config.yaml
model: "image flow-matching model"
dataset: "aerial photos of the United States (SatlasPretrain)"
train_examples: 101725
image_size: 48
horizontal_flip: true
conditioning: "none"
arch: "dit"
objective: "flow_matching"
cond_dim: 128
logit_normal_time: false
norm: "layernorm"
hidden_act: "gelu"
mlp_ratio: 4
head_dim: 64
fused_qkv: false
qk_norm: false
inner_norm: false
patch_size: [8, 8]
layers: 14
width: 160
positions: "learned"
optimizer: "adamw"
learning_rate: 0.00099
beta1: 0.8
beta2: 0.99
eps: 1e-06
magnitude_pruning: 0.7
max_steps: 10300
batch_size: 128
epochs: 13.0
lr_schedule: "cosine"
final_lr_fraction: 0.01
warmup_steps: 510
weight_decay: 0.1
Rows from block 9, named by matrix and row number. Rows with one number belong to one neuron. Each number is 128 + 24 x the weight over its row's rms, rounded and kept within 0 to 255. All counts start at 0. Numbers have three digits each.
# fc1: MLP up (model.blocks.9.mlp.fc1.weight, 640x160), inputs 0-79
# fc2: MLP down (model.blocks.9.mlp.fc2.weight, 160x640, transposed), outputs 0-79
fc1.146:080128094128087128094128167079128128128128158128063128128128128128128128128128077155128128128128128128128128154084128128128074128128128162128091085166128128128128128128098128081128128128128128147128064128128128128128083128128128128128200128
fc1.147:128128128128128128128167128128128070128128128128171128128128128128128094128128128160128128128128128128128128176128128128128156128128162128075128128128128128128128078098128128159128128128128128128128128165128128092128128128128128128062128128
fc1.148:128064128178128128096128128128128128128128128128128128128128128128169128087128128128128128128128128128192128128128083083128128207128128128128128128128128194128128128128128202128128128128128128150046128105157069089128128166128202128128128128
fc1.149:128128128094172128128128128128171097128128128128128172081128128128128128128175128195128128128128128128183128162062128128128128153175128128128128128128128073128164128128128128169128128128128128128187128174128128128128059128128128128128156128
fc1.150:055128128166128105128128128128128128128185128176051128128128128128128168097154101170128128128128128128128165173128096128128128128128128128128128128101128128128128128128128128128128128092192128173128128128094128128128128128128128165089128076
fc1.151:128128128128083128128128128128128128160128128128182128128128128128164051128128128128128128128128128128128128128175128128128128168128128093128128097128128128128128128128128128128128128128128128128067128095128128080128128128128253174093128128
fc1.152:128128128086128128128128071193128165181128128128128128128173128128128128128091128128105128128128128128128128128128128128128128128128060068128128097064199128128098128128128128092128128077128128128128128076128128128128093153128184181128094128
fc1.153:128128128128128128093155128128128166128128128158128128128075128100128128174128128186128101128090128128128128128065174128128128128128128128128063128128176092098128101077128201128128128128128128128128050128128128128169128178128128128128169128
fc1.154:128224083156163128089085128128098128128170128092128089128128148095128128128097128097128128128176128128128128128128128221151206128110128128106128128128128128128128167128089080128128153128106128128162128128128077128128128128128184128128102128
fc1.155:097091128093128128128128128128167079073128128128128128128173128128177128128158128183079089128128128159128162099128128128128128168128128128128161128182128189128128085128128154128128128128162128128089174128128204128177182128128128128128128128
fc1.156:128093128128128128128071128128128128128128128128128128128090128128128128128128128083072157128178128182072128128128128128128128128128128128128128085128128085128128128128065128195128128128128128128067128128128128128128128128128128128153128128
fc1.157:128111088145160178128128128128128082128128128128128128092128128146128128113128070128162128128163128150092128128159128151081128128160105128128128141109165077174058166128088160183092128089128128109177128164128128112128119128128128128128128128
fc1.158:128128128128128128128076128128128128128128128128128128128128128128169080050128128128128128128128128128128128128128128217128128128178128107168064128128128128128082128128128128128128128128128179128128128128128083128128128079128100128128128128
fc1.160:128128164128128128128177128196128128128068066128128096128128128128128128179128128128128128128128128128128128128128128128128128079128128084128128128128128128128128128128128128128128082075077096128084128128128128128128128089168128055128091128
fc1.161:153161128161128157128109096194080128128128051128128128158128085128128128128128128128128128128156128128128128128128160128128128128154128153128128128128128108128159128128128103128086128128128128128128099064128128095084128128128128128128128128
fc1.162:083128166128128128128128157159173128128128051168084128087128097128128128128175128128097069128168128128092128128109128097128155128128146128128128128128128103089128128084147128128066128085128128109128128128128128128128080128128128085128128128
fc1.163:128210128128128128128128175128128128128128128128128128128128128128128128128128128128128128128128128128172128084128128028128128066128128128174128128128163128128128092128163128128128128128128128128128128128128196128128035128128128186128128128
fc1.164:128194128128128128128128128128128182154183128128128128128128128128128128167070149128144150128128128128183128128128167128128186147097128092128158128094157098128128128128128042073128128094128128152171128085128128128128128189183079151128088173
fc1.165:128128194192128158098128128128128128175128128128128128128128213102128128128177128128128128128128128128192128128128128128170128128128166128128079128128099128128128128128128077128178128070128128174169128128128128128128128151128128148128128128
fc1.166:128128152150128128128108128105128095128128083128128128092128128146170149128128144105107128128150128128161077162128128099167154128163173128169128156128091128103154128128128095128091128089128128166128128128178128128128112078128128107097128128
fc1.167:105143128128096169128128128128101128128093078128091128128128090150128144101128128128100128101151090110128143128128104128128168087152128083184078150162128128128184128178159128102106128083128128128048173128111158128143077128128128097128155128
fc1.168:077128161100128128128128169128128128128128090128128174128195086128171088128128128128128128128162128175128128128128128128128128128170128128162105128128128163128128128128147105128128128128128099128128154128128128128175128170128128128077157128
fc1.169:128128128128128086071128128128128099128128073128128128128128128128128128128128063128128128128128128128177128128128128128128170128128128128128128181081128128128066093128128128128128128128128128177128128128128128128128087128128201128128128128
fc1.170:128128128128128128198128128128128128128128128158128128128128128128089128056128080183128128170128128128128128128128128128128128084128079128128128128128128128128128027128178128128172128094128128158128086128128128081128128072070128128128128128
fc1.171:164092128090128128168128128180128079128128128128128128128128128128128160165200128096128091128128092163088128128128128128128102128083161128088128077128128128092084128128128128128088128069128128128128128128174128128128128037168128128128128128
fc1.172:128128128128128128128105128128150070068128128128096128097128128068108128128128128128128128128128128128108157128128101082128128089174128184128128128179128128153128128128113196185128091128128128046128128180128128128128128154128128076128128077
fc1.173:170147128128128128128128128128128170128128128128128128072128128128128128128184128128128128083128128128128128128188181128128128128128128128128169060128128101166128128128172128128128128128128128128128128168128087128128128128128128128128128128
fc1.174:128128128128177128128128175128128128128128090128207128128128128128128128097128128169080128128128128128128128128128092128128128128161128128128128128128128128128128167128128128128090084128128069090099098073128128085128128128128128128128128080
fc1.175:128128166128128128128128128128128128128128128128092211128128128128128128128160128164128128158128128128167128180057128128185128128128128128128128128128091128128128128128128004128128128128128148184128076128128128128128128128084128128128090128
fc1.176:128088128183128128128101128128091128128089128128128128128128128095128128128174128128128128156128128174128128183128128128128171097128128128128197128128096128128128128181128061189128160104158128128128101128128128128128181083128128128128128128
fc1.177:151128128128098128128151109128128166128107071108128128080155106128128156103103128128088128101128128128101128128128128128128148069128165128157128128128097128087128128188128128146091128065128128076103128156128128128128090128171128101128128128
fc1.178:128076181128128128128128128128128051128128073172128128186128105106156128128167082159084096085161157128128128128170103128128128109154128128128128128181128128092128128165178107128138128053128072128128160088128156128128128086173128128128128128
fc1.179:128128128080128128128149085128128071128061102061172151166128095128157128128101128128128128162170194128060128128128128160128128128128096079162128128128161128128128128128157128128128068092102128066128128083128128128088128081171128128184128128
fc1.180:128128128128128128158166189128128208128128128165128089102128128128175128128128128128182168128128086128128204128128128097128128128088161128128128128080128128128128128128128128128128128083128083128178128128128128128128194128128128128128128081
fc1.181:128128128108104153145128079142097089089087079128151102128128101168159128094128085155128128128151166128128128152128128128128128147128099154128128128128157128112128128148128128165128071086128059128128128111159128128156070105168128128163089097
fc1.182:128128128128091163128128094144128128074128040154128128128145128128128128097055128102128128128169097143128128128167107128099128128128128128128140163128169128157128128083128128167072128097091128070128128154128085128180104155128128092161128128
fc1.183:166128128199145159098087128128128128128158128128128096128086168128128128154128128128128128128128154128128128128128128128103089128158128183128128151173128089128128128128104128178128128128128128128151128191128110128128128155128128065128162128
fc2.146:055128167095091128128152128053128063179128154128128128078128128094128076128201128055128087128128128128153096165128128128128160128128128128128128128128128128099128128128100128128152128128128128128183128128128078128128128128181128128128175128
fc2.147:128128152128128128170128086128128171128128128128128128128157178128128070086165128169185128096128163128170128128169128128128096128128151128173128128091128128128072157128128128128128128128128128113128128128186128176128128084152128128078128128
fc2.148:128076128128103128128128128128128178128128166128051208128128128158089128161128128128128128128128057128128128128128074128128128128128128128128128128128128128128128128128128128128128128128128128128055128128128128128128220128128020128128178157
fc2.149:128128128128163128094128065128128128128128128128128128128128128128128128128128088128186128128128128128128128128128128128128098128128128166128172094128077031128128128128128128128128091128128128128128128128050053128128065128128128128128128128
fc2.150:170128128128128128089128128128128128088066128177128128166128128186170128128128169128128110128128187128172128094158075128128128075128128085128128128128128128128128071159128128128176093088128128128128060128210100128128151128192128128128128128
fc2.151:128161128128128128128128128128128128128128128128017128128128128128128128128128128164128128128128090128128128153128097128128096128218128128128152128128128128128128128164128128128128128128128128128171128128158128128128128094128023128128128087
fc2.152:128128128128128128128128037097128128159160103128128128128045128128177073128128128159156128128128128128128128128128100128128128128128128068155128128128059128128128128128128128173128128128128128128128128084062128128111190128128065128128128160
fc2.153:128088128128128128128128128128128128128128160128128177151128128153128128128128099077128128052128128128128128139128128128128128128128128128128163128128096128128128128128128128128163169181128128128128128128049128092149128086128128076128226128
fc2.154:128255128128128128080166128128128149128128128128128176128128128151128128128128128184128128128068128092128128128128128227128074128128128128189148128179128128128160128144128128128128128128158128128128128128128128128128128128128039128083093128
fc2.155:128128128128128170128101128128128128094128128128128128128180147128086128128162128128128128128162201128128128128128128152153075128128128128100128128128128128128128161128128156128128128061081109128128094128128200128077128098189128128140128128
fc2.156:128128128128128177128128128194128086128128053174128128060128169128128128128128128128128128128128128128083128128128196128128128128073128128128128128128128128128128128083128085128128128158128128128128128128128128128170128171058128181181104128
fc2.157:128175128128096128128166128095128128128128128128168128128128101128164128128128128128128128128128128128128065128128090128153128128092128151128128107128158128128072128091174128128128147128128191128197128158128128128128150227194128128128128128
fc2.158:128128128128100128128062128215128128128128072128102077128128128204128128187128128128165158128128128128128128128128128128128128128128128128128128128128128128128171128128128128128128176128128128128128128128203088128128128128128203128163096098
fc2.160:128128128128128128173128128160128089085224128088128128162128128128094128128128128128060128161128128128128095128128128128128057128154159128183128128128174128128128128067128128128128128075128128128165128128165159158175099162128128128128128128
fc2.161:080128128128092091128162128128171168160169128128128128128128139128128128128128128128128144128128075111046161164168159128128128128128175128128128128173128128128128128128090128128128128128128128128128160128189091166128128153100128128170128092
fc2.162:156128175128128089097128128128128128096151160103128128128178128128128105186128128128128084128128128128178176128128128128128156128128128128197158128128128128128101170128190168128080128128179078128128150128128078128128128128159128128168128128
fc2.163:060128128159128128128128159128094128128128128128128070063153128128185128161145085128128128128038076164128088092128128128128128128128091128128160200128128128128163177128128128128128087217162088128128174128128167086128128128128128128128128096
fc2.164:128128128128128128090069128128096128128128128128128128128088128128196128128062128174128128128128128128128128092128128182128068128128128073128128128128128157128128128128128128162128128189128128128128128052128128184128128128168190128128128128
fc2.165:128128070097128128128107128128128128081128128128128091077182128189082128128128128128098128128128128128128128128128128128089067154128165128163128128128128128128144128128128128188128128059128128128128128128128128128128158087128153128094128128
fc2.166:128128128128190074102128128128128128128106128160105128128128109128128128128128128128128094097150128128128108065128128087100161128145128128087108128128128128128178128128128090128082128128155128128128128128071128128128106054090153128128156128
fc2.167:128128060128128093128085128166128128128128128086128098128176128128128082162128190128071189056128208085128128128096159128128165128128107128145128172172128128128171104128128128128090089128148128128128098128170128128128110128128128128128128145
fc2.168:162128128128128088174128068128068128128128128128128147128128128128128128151128128150103112128092077128128161150100128128128128128128128128128128128019128128096128149128128174102128128128128128105128163128128078128128128128110128128175128147
fc2.169:128128128128128209128177128068068180128128128128128091185128092128128176128128128128128128128128128128128128128164128178128095128128128128148128128128128128128128128128128154182128128128180101128182128092128128128179128128128029128076128128
fc2.170:128128128128128067128128155128173128128128155128150128128128128164148128180182128128177091068128128128128128128128085128128128128128039128128128171074128152172128206128170128128128128128128160161128128128165128079128128128128128128128083128
fc2.171:078128128128128165087168128128128103128128128184128157128128128128128128128102128128128081128152159128128112128128128128128128128085128128128128128128128128128056181128080128128173128087128150128128128128081128166128074128128128128128128128
fc2.172:128156128149102128149128177128128128096128128128128128128128128144156128128128128128128128152128128128086096163128128094128128128018100191128148128164099128175128128065128184081128128156128128186128128201128128128128128148128128128128153080
fc2.173:128128096128128128128128128128128060128128128128128052090128128128128128128128128128128128128128128128128128128156128128128128128128104128128128128162128158128154128128160128151128128128128128128166128128128068128128128128174176128128128128
fc2.174:128128128152128096128128172153128088093128149159128187128160128100171156148128128164102076128128101152036128111128128128147128128128144128128128128098128128128091102128128128128176128128083082096128105128128128128128103128094128128128128128
fc2.175:128128128075128128128128128128128128128172128128128179128128128094128128128128128128128128096128128128177128128068128079128128128128094128128087178081128128128169128128128072193128128128164128094172128092128128128128074128066128128103128163
fc2.176:128128160128156169128128101153128087128195128128128128128128128184128179080128128128128128071128128165128089128128088128128128165128066128128128191128128208128081189128083083128128128128060128128153128128128128128128128128128128128128128128
fc2.177:155128072128128128128128128128128128128163128163128146128090187128128105083128128149038170128128128128160157128187149128128128085177128128128128128128128128128128083128128128128201159128128090083128128128151097128157085104128128128128128128
fc2.178:128128181128128128128128128128153090128128148128147160090097075179099128067174179128114068079128111187162128128070128128128165110100163128094128128128128111182128153128089128128157128128128169101128107128090064157128128082128156128128128128
fc2.179:191092128128128128128128128128128128077177075128128151128091159128128128128128168128128091128128128079128128094128128128176058128128128128128128174128169128128128128128128128128128164128128128128128195128128173102167128128047128128128095128
fc2.180:095128128128128128128128176128160056128128128128128128165128128128085128089085128128189168128128128128128128128163165128128152128096169128128128128128128128154087128128158128128162162071128068128128128128128128128128128180174128128128159128
fc2.181:074128178128128128128128128105171083128101128128128128128150128128128128128128128128128128128099084128067128128144109128153160128128159128128147128162128128157128128128149128128128128128128128128128154128128194128128100128128104128128128109
fc2.182:084177128128128128154128128082153188128128128065128128128128128128128128128128128128128128128128128128128128128080128128128128128128128128128128128128128128128092101128128128128074128128128128128128128151180128128128128128128167128128128104
fc2.183:146108128088128167128190151128172106091128128128128128166128100128128111128169128128152128128128128128128109128128160128157128106101128191128128128185128073128128128128092192067128128128174112128146128181128128128128128156128156204128172087