{"model": "image flow-matching model", "dataset": "aerial photos of the United States (SatlasPretrain)", "train_examples": 101725, "image_size": 48, "horizontal_flip": true, "conditioning": "none", "arch": "dit", "objective": "flow_matching", "cond_dim": 128, "logit_normal_time": false, "norm": "layernorm", "activation": "gelu", "mlp_ratio": 4, "head_dim": 64, "fused_qkv": false, "qk_norm": false, "inner_norm": false, "patch_size": [8, 8], "layers": 14, "width": 160, "positions": "learned", "optimizer": "adamw", "lr": 0.00099, "beta1": 0.8, "beta2": 0.99, "eps": 1e-06, "magnitude_pruning": 0.7, "steps": 10300, "batch_size": 128, "epochs": 13.0, "lr_schedule": "cosine", "final_lr_fraction": 0.01, "warmup_steps": 510, "weight_decay": 0.1}
Rows from block 11 of a small image flow-matching model, named by matrix and row number. Rows with one number belong to one neuron. Each number is 50 + 12 x the weight over its row's rms, rounded and kept within 0 to 99. All counts start at 0.
After each neuron's rows are labels from the 100 images, of 14976 (inputs lightly noised), where the neuron reaches its highest value: "top examples" is what is common among them; "patch colour" is the nearest of a few named colours to the mean colour under the peak. Only what is clearly more common there than usual is listed. The data: aerial photos of the United States (SatlasPretrain).
# fc1: MLP up (model.blocks.11.mlp.fc1.weight, 640x160), inputs 0-159
# fc2: MLP down (model.blocks.11.mlp.fc2.weight, 160x640, transposed), outputs 0-159

fc1.301:50 50 50 75 50 50 50 50 80 50 50 50 50 50 24 50 50 50 50 50 50 23 50 50 50 50 50 50 50 71 50 50 50 50 50 50 50 50 50 29 50 50 50 50 50 50 50 50 81 50 80 50 33 50 50 50 50 12 50 50 50 50 50 50 50 50 50 50 50 50 24 50 50 50 50 50 25 50 50 50 82 50 50 50 50 50 50 50 05 50 50 77 50 50 50 50 50 50 50 50 50 74 10 50 50 31 50 50 50 50 50 50 50 50 21 50 50 50 50 50 50 50 50 95 50 50 50 50 23 50 50 99 50 50 50 74 50 50 50 65 50 50 50 50 50 19 50 50 50 50 50 50 50 50 50 50 50 50 50 50
fc2.301:50 50 50 50 61 50 50 50 50 50 30 50 50 19 22 50 50 50 35 15 50 22 11 50 50 27 50 50 50 50 50 50 70 50 36 50 66 50 50 65 50 50 63 50 50 50 50 50 67 50 50 50 50 50 50 50 35 09 50 50 50 50 27 50 18 35 50 50 50 63 28 50 50 85 50 50 50 50 28 50 50 50 50 50 50 50 50 50 50 61 50 36 50 50 50 27 50 35 50 50 50 81 35 50 50 75 50 50 50 50 50 50 50 50 50 50 50 50 50 50 50 50 50 71 50 50 50 50 79 50 50 04 50 50 50 50 50 50 50 74 50 50 50 65 76 50 50 68 50 50 70 50 50 50 50 28 50 50 50 50
top examples: building
patch colour: grey

fc1.104:50 50 50 50 50 50 90 50 87 50 50 50 50 50 50 50 50 66 50 50 50 50 50 50 50 50 89 50 50 50 50 50 50 50 50 50 50 50 83 23 50 50 50 50 29 50 50 50 50 50 50 50 82 50 50 50 50 50 50 50 50 50 50 50 50 50 50 50 50 12 50 50 50 50 32 50 67 50 24 50 50 50 50 50 50 50 50 50 50 50 50 50 85 50 50 50 50 78 50 87 50 50 50 13 50 50 50 50 50 02 50 50 50 50 50 50 50 50 50 50 50 50 50 50 50 50 50 50 50 50 50 50 50 50 50 50 73 50 50 50 86 50 50 50 72 21 50 50 50 50 50 50 50 50 50 50 50 50 96 50
fc2.104:50 83 50 50 50 50 50 19 78 50 35 50 50 50 50 50 50 50 50 50 50 50 50 50 64 50 50 50 50 50 50 04 50 50 50 50 50 50 50 50 72 50 50 50 66 50 50 50 75 50 71 50 83 13 28 50 50 50 19 50 50 27 50 28 50 50 50 50 50 08 50 50 50 50 50 50 50 50 50 14 50 50 50 50 50 50 50 50 50 50 50 50 50 50 50 50 70 50 50 50 50 50 70 50 50 50 50 79 50 20 50 50 50 50 50 50 24 50 50 50 69 50 50 50 50 50 25 50 50 50 50 50 50 50 50 50 50 50 50 84 09 50 50 21 50 50 50 50 50 50 50 50 50 50 50 50 50 50 50 50
top examples: building
patch colour: grey

fc1.389:50 50 50 50 50 50 50 50 50 50 50 50 32 50 50 50 50 50 50 23 50 50 50 50 75 50 50 50 50 50 50 79 50 50 50 50 50 50 84 50 50 50 75 50 50 15 50 50 50 50 50 74 50 89 50 50 50 19 50 50 50 50 50 18 33 50 50 75 70 50 50 50 36 50 50 50 50 50 50 50 50 50 50 50 50 24 50 50 50 50 50 50 50 50 50 79 80 50 24 50 69 50 00 23 50 50 50 50 50 72 50 50 50 50 50 33 50 50 50 50 50 50 50 50 26 50 50 50 50 50 50 50 50 50 50 50 50 50 50 50 50 50 50 36 50 50 21 50 20 50 50 50 50 50 50 50 22 50 50 80
fc2.389:50 50 50 82 50 50 50 50 50 30 19 50 50 30 50 50 50 50 50 50 26 50 50 50 50 64 81 22 50 70 73 50 50 50 50 50 50 50 10 50 50 50 50 50 50 50 50 50 50 50 50 50 50 50 50 50 50 08 50 50 68 50 73 50 50 50 50 50 50 50 10 50 50 86 50 50 82 50 50 93 50 50 50 50 65 50 50 50 50 50 50 50 76 50 50 50 50 50 50 50 50 50 50 21 50 50 50 50 34 50 50 50 50 50 50 50 50 50 81 50 50 50 50 50 50 76 50 50 50 50 50 50 50 50 50 50 50 50 27 50 34 50 37 62 70 50 50 50 50 28 50 26 50 50 50 50 50 50 37 27
top examples: building
patch colour: grey

fc1.229:50 67 50 35 50 50 67 74 50 50 50 50 64 31 50 50 50 21 38 50 50 50 28 50 30 72 50 50 50 50 50 32 50 50 73 64 65 50 50 50 50 50 50 61 50 50 19 50 89 50 65 50 50 50 50 50 75 68 50 50 50 50 50 50 50 33 62 50 50 50 50 27 50 07 50 50 71 50 50 50 70 50 50 50 28 73 74 50 35 50 50 50 50 50 50 50 31 50 50 50 50 50 20 50 50 50 50 50 50 50 34 50 65 50 50 60 50 50 50 50 50 50 50 50 61 50 28 50 50 89 50 50 50 50 50 50 50 24 50 50 50 50 26 35 50 50 50 50 65 36 70 30 50 50 50 50 72 31 50 23
fc2.229:50 50 50 50 50 50 71 50 50 50 50 65 50 75 50 39 50 50 50 50 77 50 50 50 50 50 69 50 50 32 50 29 50 50 26 66 50 50 50 50 50 50 50 50 50 40 65 50 50 50 34 50 50 50 50 78 41 39 67 65 65 58 50 50 37 71 31 50 50 50 50 50 50 40 63 50 27 50 24 67 50 50 32 71 50 50 50 64 31 50 50 50 76 50 50 33 50 50 40 50 67 50 18 35 31 50 50 72 50 50 50 50 38 24 50 13 50 50 50 66 64 50 50 50 50 50 50 41 22 50 50 50 66 16 50 65 50 50 50 50 50 50 81 21 50 42 34 50 66 50 50 50 50 50 70 38 50 50 50 81
top examples: building
patch colour: grey

fc1.7:50 31 50 50 67 50 50 50 50 50 72 50 67 50 84 50 50 69 50 50 66 50 50 50 50 50 50 50 63 73 50 20 50 50 50 50 50 50 50 50 50 50 50 50 32 16 50 34 36 35 50 50 88 50 50 50 50 50 30 73 50 77 50 83 50 73 28 33 50 50 50 50 50 68 65 69 68 69 50 50 50 50 32 50 50 50 50 50 50 50 25 50 66 50 50 50 50 50 50 50 50 31 77 50 50 66 50 50 50 50 50 50 09 50 50 50 30 50 69 50 50 50 50 50 50 50 50 50 50 16 50 50 50 24 50 50 50 64 50 50 50 50 50 50 50 50 73 50 50 78 32 50 50 50 50 50 50 50 66 50
fc2.7:50 50 50 50 37 50 50 50 50 38 50 50 50 81 99 50 50 50 50 50 50 50 70 50 50 50 50 50 50 50 50 15 50 50 50 50 50 50 50 50 33 50 50 50 66 50 50 50 50 50 50 50 91 50 50 50 50 50 36 50 64 09 36 32 50 70 68 50 50 50 22 50 50 50 50 17 37 50 50 50 50 50 50 69 50 68 50 50 50 68 12 50 50 50 50 78 71 50 65 37 68 28 50 50 50 50 31 50 50 50 50 50 68 50 50 50 50 50 50 50 32 50 50 50 50 50 50 50 50 34 62 50 33 50 50 50 50 50 33 50 50 50 50 64 50 50 50 50 36 36 50 85 50 50 50 50 50 35 50 50
top examples: crop field
patch colour: grey

fc1.306:50 35 50 50 50 50 50 50 50 50 50 59 50 50 50 50 50 50 28 50 41 50 50 50 30 34 50 50 70 50 57 61 50 50 74 86 50 50 37 66 34 75 50 50 50 38 30 50 81 33 71 50 50 36 73 78 50 50 60 39 34 24 41 64 50 74 64 38 50 50 50 35 50 63 67 50 67 59 50 59 75 50 32 50 50 50 66 50 50 63 50 50 50 23 50 50 18 34 40 50 50 50 35 37 50 68 50 50 41 50 14 65 50 16 31 60 31 50 50 50 38 66 50 64 39 40 25 50 50 37 50 50 50 50 50 50 50 50 50 50 50 62 50 50 50 50 43 50 68 32 50 50 59 50 61 50 40 50 50 50
fc2.306:76 50 50 50 50 50 50 50 19 50 50 50 50 50 50 33 50 50 50 50 50 50 50 50 38 64 61 66 27 37 50 50 50 50 50 86 50 50 50 50 50 50 50 50 50 50 67 50 19 38 50 50 50 50 50 50 69 50 50 37 75 66 50 50 41 60 50 50 50 50 36 50 50 67 36 50 30 50 80 36 50 50 50 50 50 62 50 50 50 50 50 50 50 99 50 50 20 33 50 50 66 50 50 50 50 73 50 50 50 72 75 25 50 50 50 66 50 50 33 59 26 50 50 39 50 40 50 43 33 19 50 50 50 50 50 50 38 50 50 23 50 24 50 36 50 50 50 68 50 50 08 50 50 50 66 50 40 50 50 50
top examples: building
patch colour: grey

fc1.193:50 50 50 50 50 66 50 50 50 50 82 50 50 50 34 50 74 20 14 50 50 50 50 50 50 75 31 66 50 50 50 70 50 50 50 68 50 50 50 50 50 50 50 50 50 50 50 35 70 50 78 50 50 27 50 64 31 50 50 50 50 50 50 24 50 50 50 17 50 69 50 50 50 50 50 50 50 50 50 50 50 50 50 50 50 72 81 62 85 50 50 63 50 50 50 50 50 50 26 50 31 50 50 93 50 50 27 50 50 50 31 50 50 50 50 50 50 50 50 73 31 50 50 50 50 50 50 50 50 78 50 50 40 65 37 50 37 29 50 50 50 33 50 50 50 50 38 50 50 21 80 50 50 50 35 50 50 50 50 34
fc2.193:50 50 70 50 50 50 50 50 64 50 70 78 50 50 50 50 50 50 50 50 50 82 50 50 50 33 32 50 50 50 50 50 50 50 50 76 50 50 50 24 50 50 64 50 50 29 34 73 50 50 50 50 50 50 50 64 35 50 50 50 50 81 50 50 82 50 06 50 50 72 50 28 50 50 50 50 50 50 50 50 30 60 29 23 50 50 50 50 50 67 50 50 50 50 50 50 50 50 50 84 50 50 50 50 50 50 50 50 50 50 86 36 50 50 50 22 22 23 20 50 50 50 50 30 50 73 50 28 50 50 50 50 78 50 66 75 50 50 50 50 50 35 50 50 50 50 50 72 50 50 50 50 50 50 50 50 50 50 50 50
top examples: building
patch colour: grey

fc1.215:74 50 21 50 50 75 50 50 50 84 50 50 50 50 77 50 76 50 50 50 50 50 50 50 27 50 50 31 50 69 50 50 50 50 19 50 50 50 50 50 50 50 73 50 50 50 50 50 50 50 29 50 74 50 71 50 26 50 50 50 31 69 50 50 50 72 50 74 50 50 50 50 50 50 50 32 50 50 50 50 50 50 50 50 50 75 50 50 82 72 50 50 50 50 50 50 50 50 30 50 50 50 50 50 79 25 50 50 50 33 50 50 50 64 50 50 50 50 50 78 09 50 19 50 50 50 50 50 50 23 50 50 70 50 27 50 50 72 50 50 50 50 67 50 69 50 50 50 50 50 50 50 33 50 50 50 50 50 71 50
fc2.215:82 50 95 50 50 50 50 50 50 50 50 50 50 50 78 50 50 27 50 50 50 50 50 35 50 50 50 50 50 50 33 50 50 50 50 71 50 50 50 50 50 50 78 50 50 50 50 50 50 50 50 50 50 50 05 50 50 50 50 50 50 29 50 50 26 50 68 50 50 89 50 50 50 50 20 85 50 15 50 50 50 50 50 50 50 50 50 50 50 50 50 50 50 50 50 50 50 30 50 50 50 50 76 50 50 74 50 50 81 50 50 27 76 50 50 50 50 50 50 50 50 50 81 50 50 50 76 50 50 78 50 32 73 50 50 50 82 50 50 50 50 50 50 50 50 50 50 50 50 50 50 50 50 70 50 35 50 50 50 50
top examples: crop field
patch colour: pink

fc1.233:50 85 25 50 50 67 50 50 50 77 71 50 50 50 50 50 50 50 50 50 50 50 32 50 50 26 50 29 50 70 73 50 50 50 50 50 50 50 50 50 50 50 50 50 23 50 50 50 50 50 50 50 73 50 83 50 23 50 50 50 32 73 24 50 27 50 50 69 50 19 23 50 50 50 50 50 50 67 38 50 50 63 29 50 50 50 79 50 50 50 38 50 50 50 17 50 73 50 25 50 50 50 50 50 68 50 50 50 50 50 82 50 36 50 50 50 50 50 50 50 30 50 30 50 50 50 50 50 50 28 50 50 50 50 50 32 50 50 50 50 50 50 70 50 71 65 50 34 50 83 50 50 50 50 50 50 50 28 50 50
fc2.233:78 64 81 50 50 50 50 50 64 31 34 50 50 50 99 50 22 50 50 27 63 50 50 29 50 50 50 50 31 50 50 39 30 50 50 50 50 37 50 50 50 50 81 50 50 50 50 50 62 75 50 50 81 50 22 50 36 50 36 64 50 50 50 50 50 50 50 61 50 74 50 50 50 31 50 50 50 50 28 50 50 64 50 50 50 50 50 32 50 50 50 50 37 36 62 50 64 50 50 50 50 50 65 50 50 50 50 50 78 71 50 50 50 50 50 50 50 32 28 50 50 50 75 50 50 50 50 50 50 29 50 50 26 50 50 70 65 50 50 50 50 50 23 50 50 50 50 50 35 50 50 24 50 50 50 50 20 50 50 32
top examples: crop field
patch colour: pink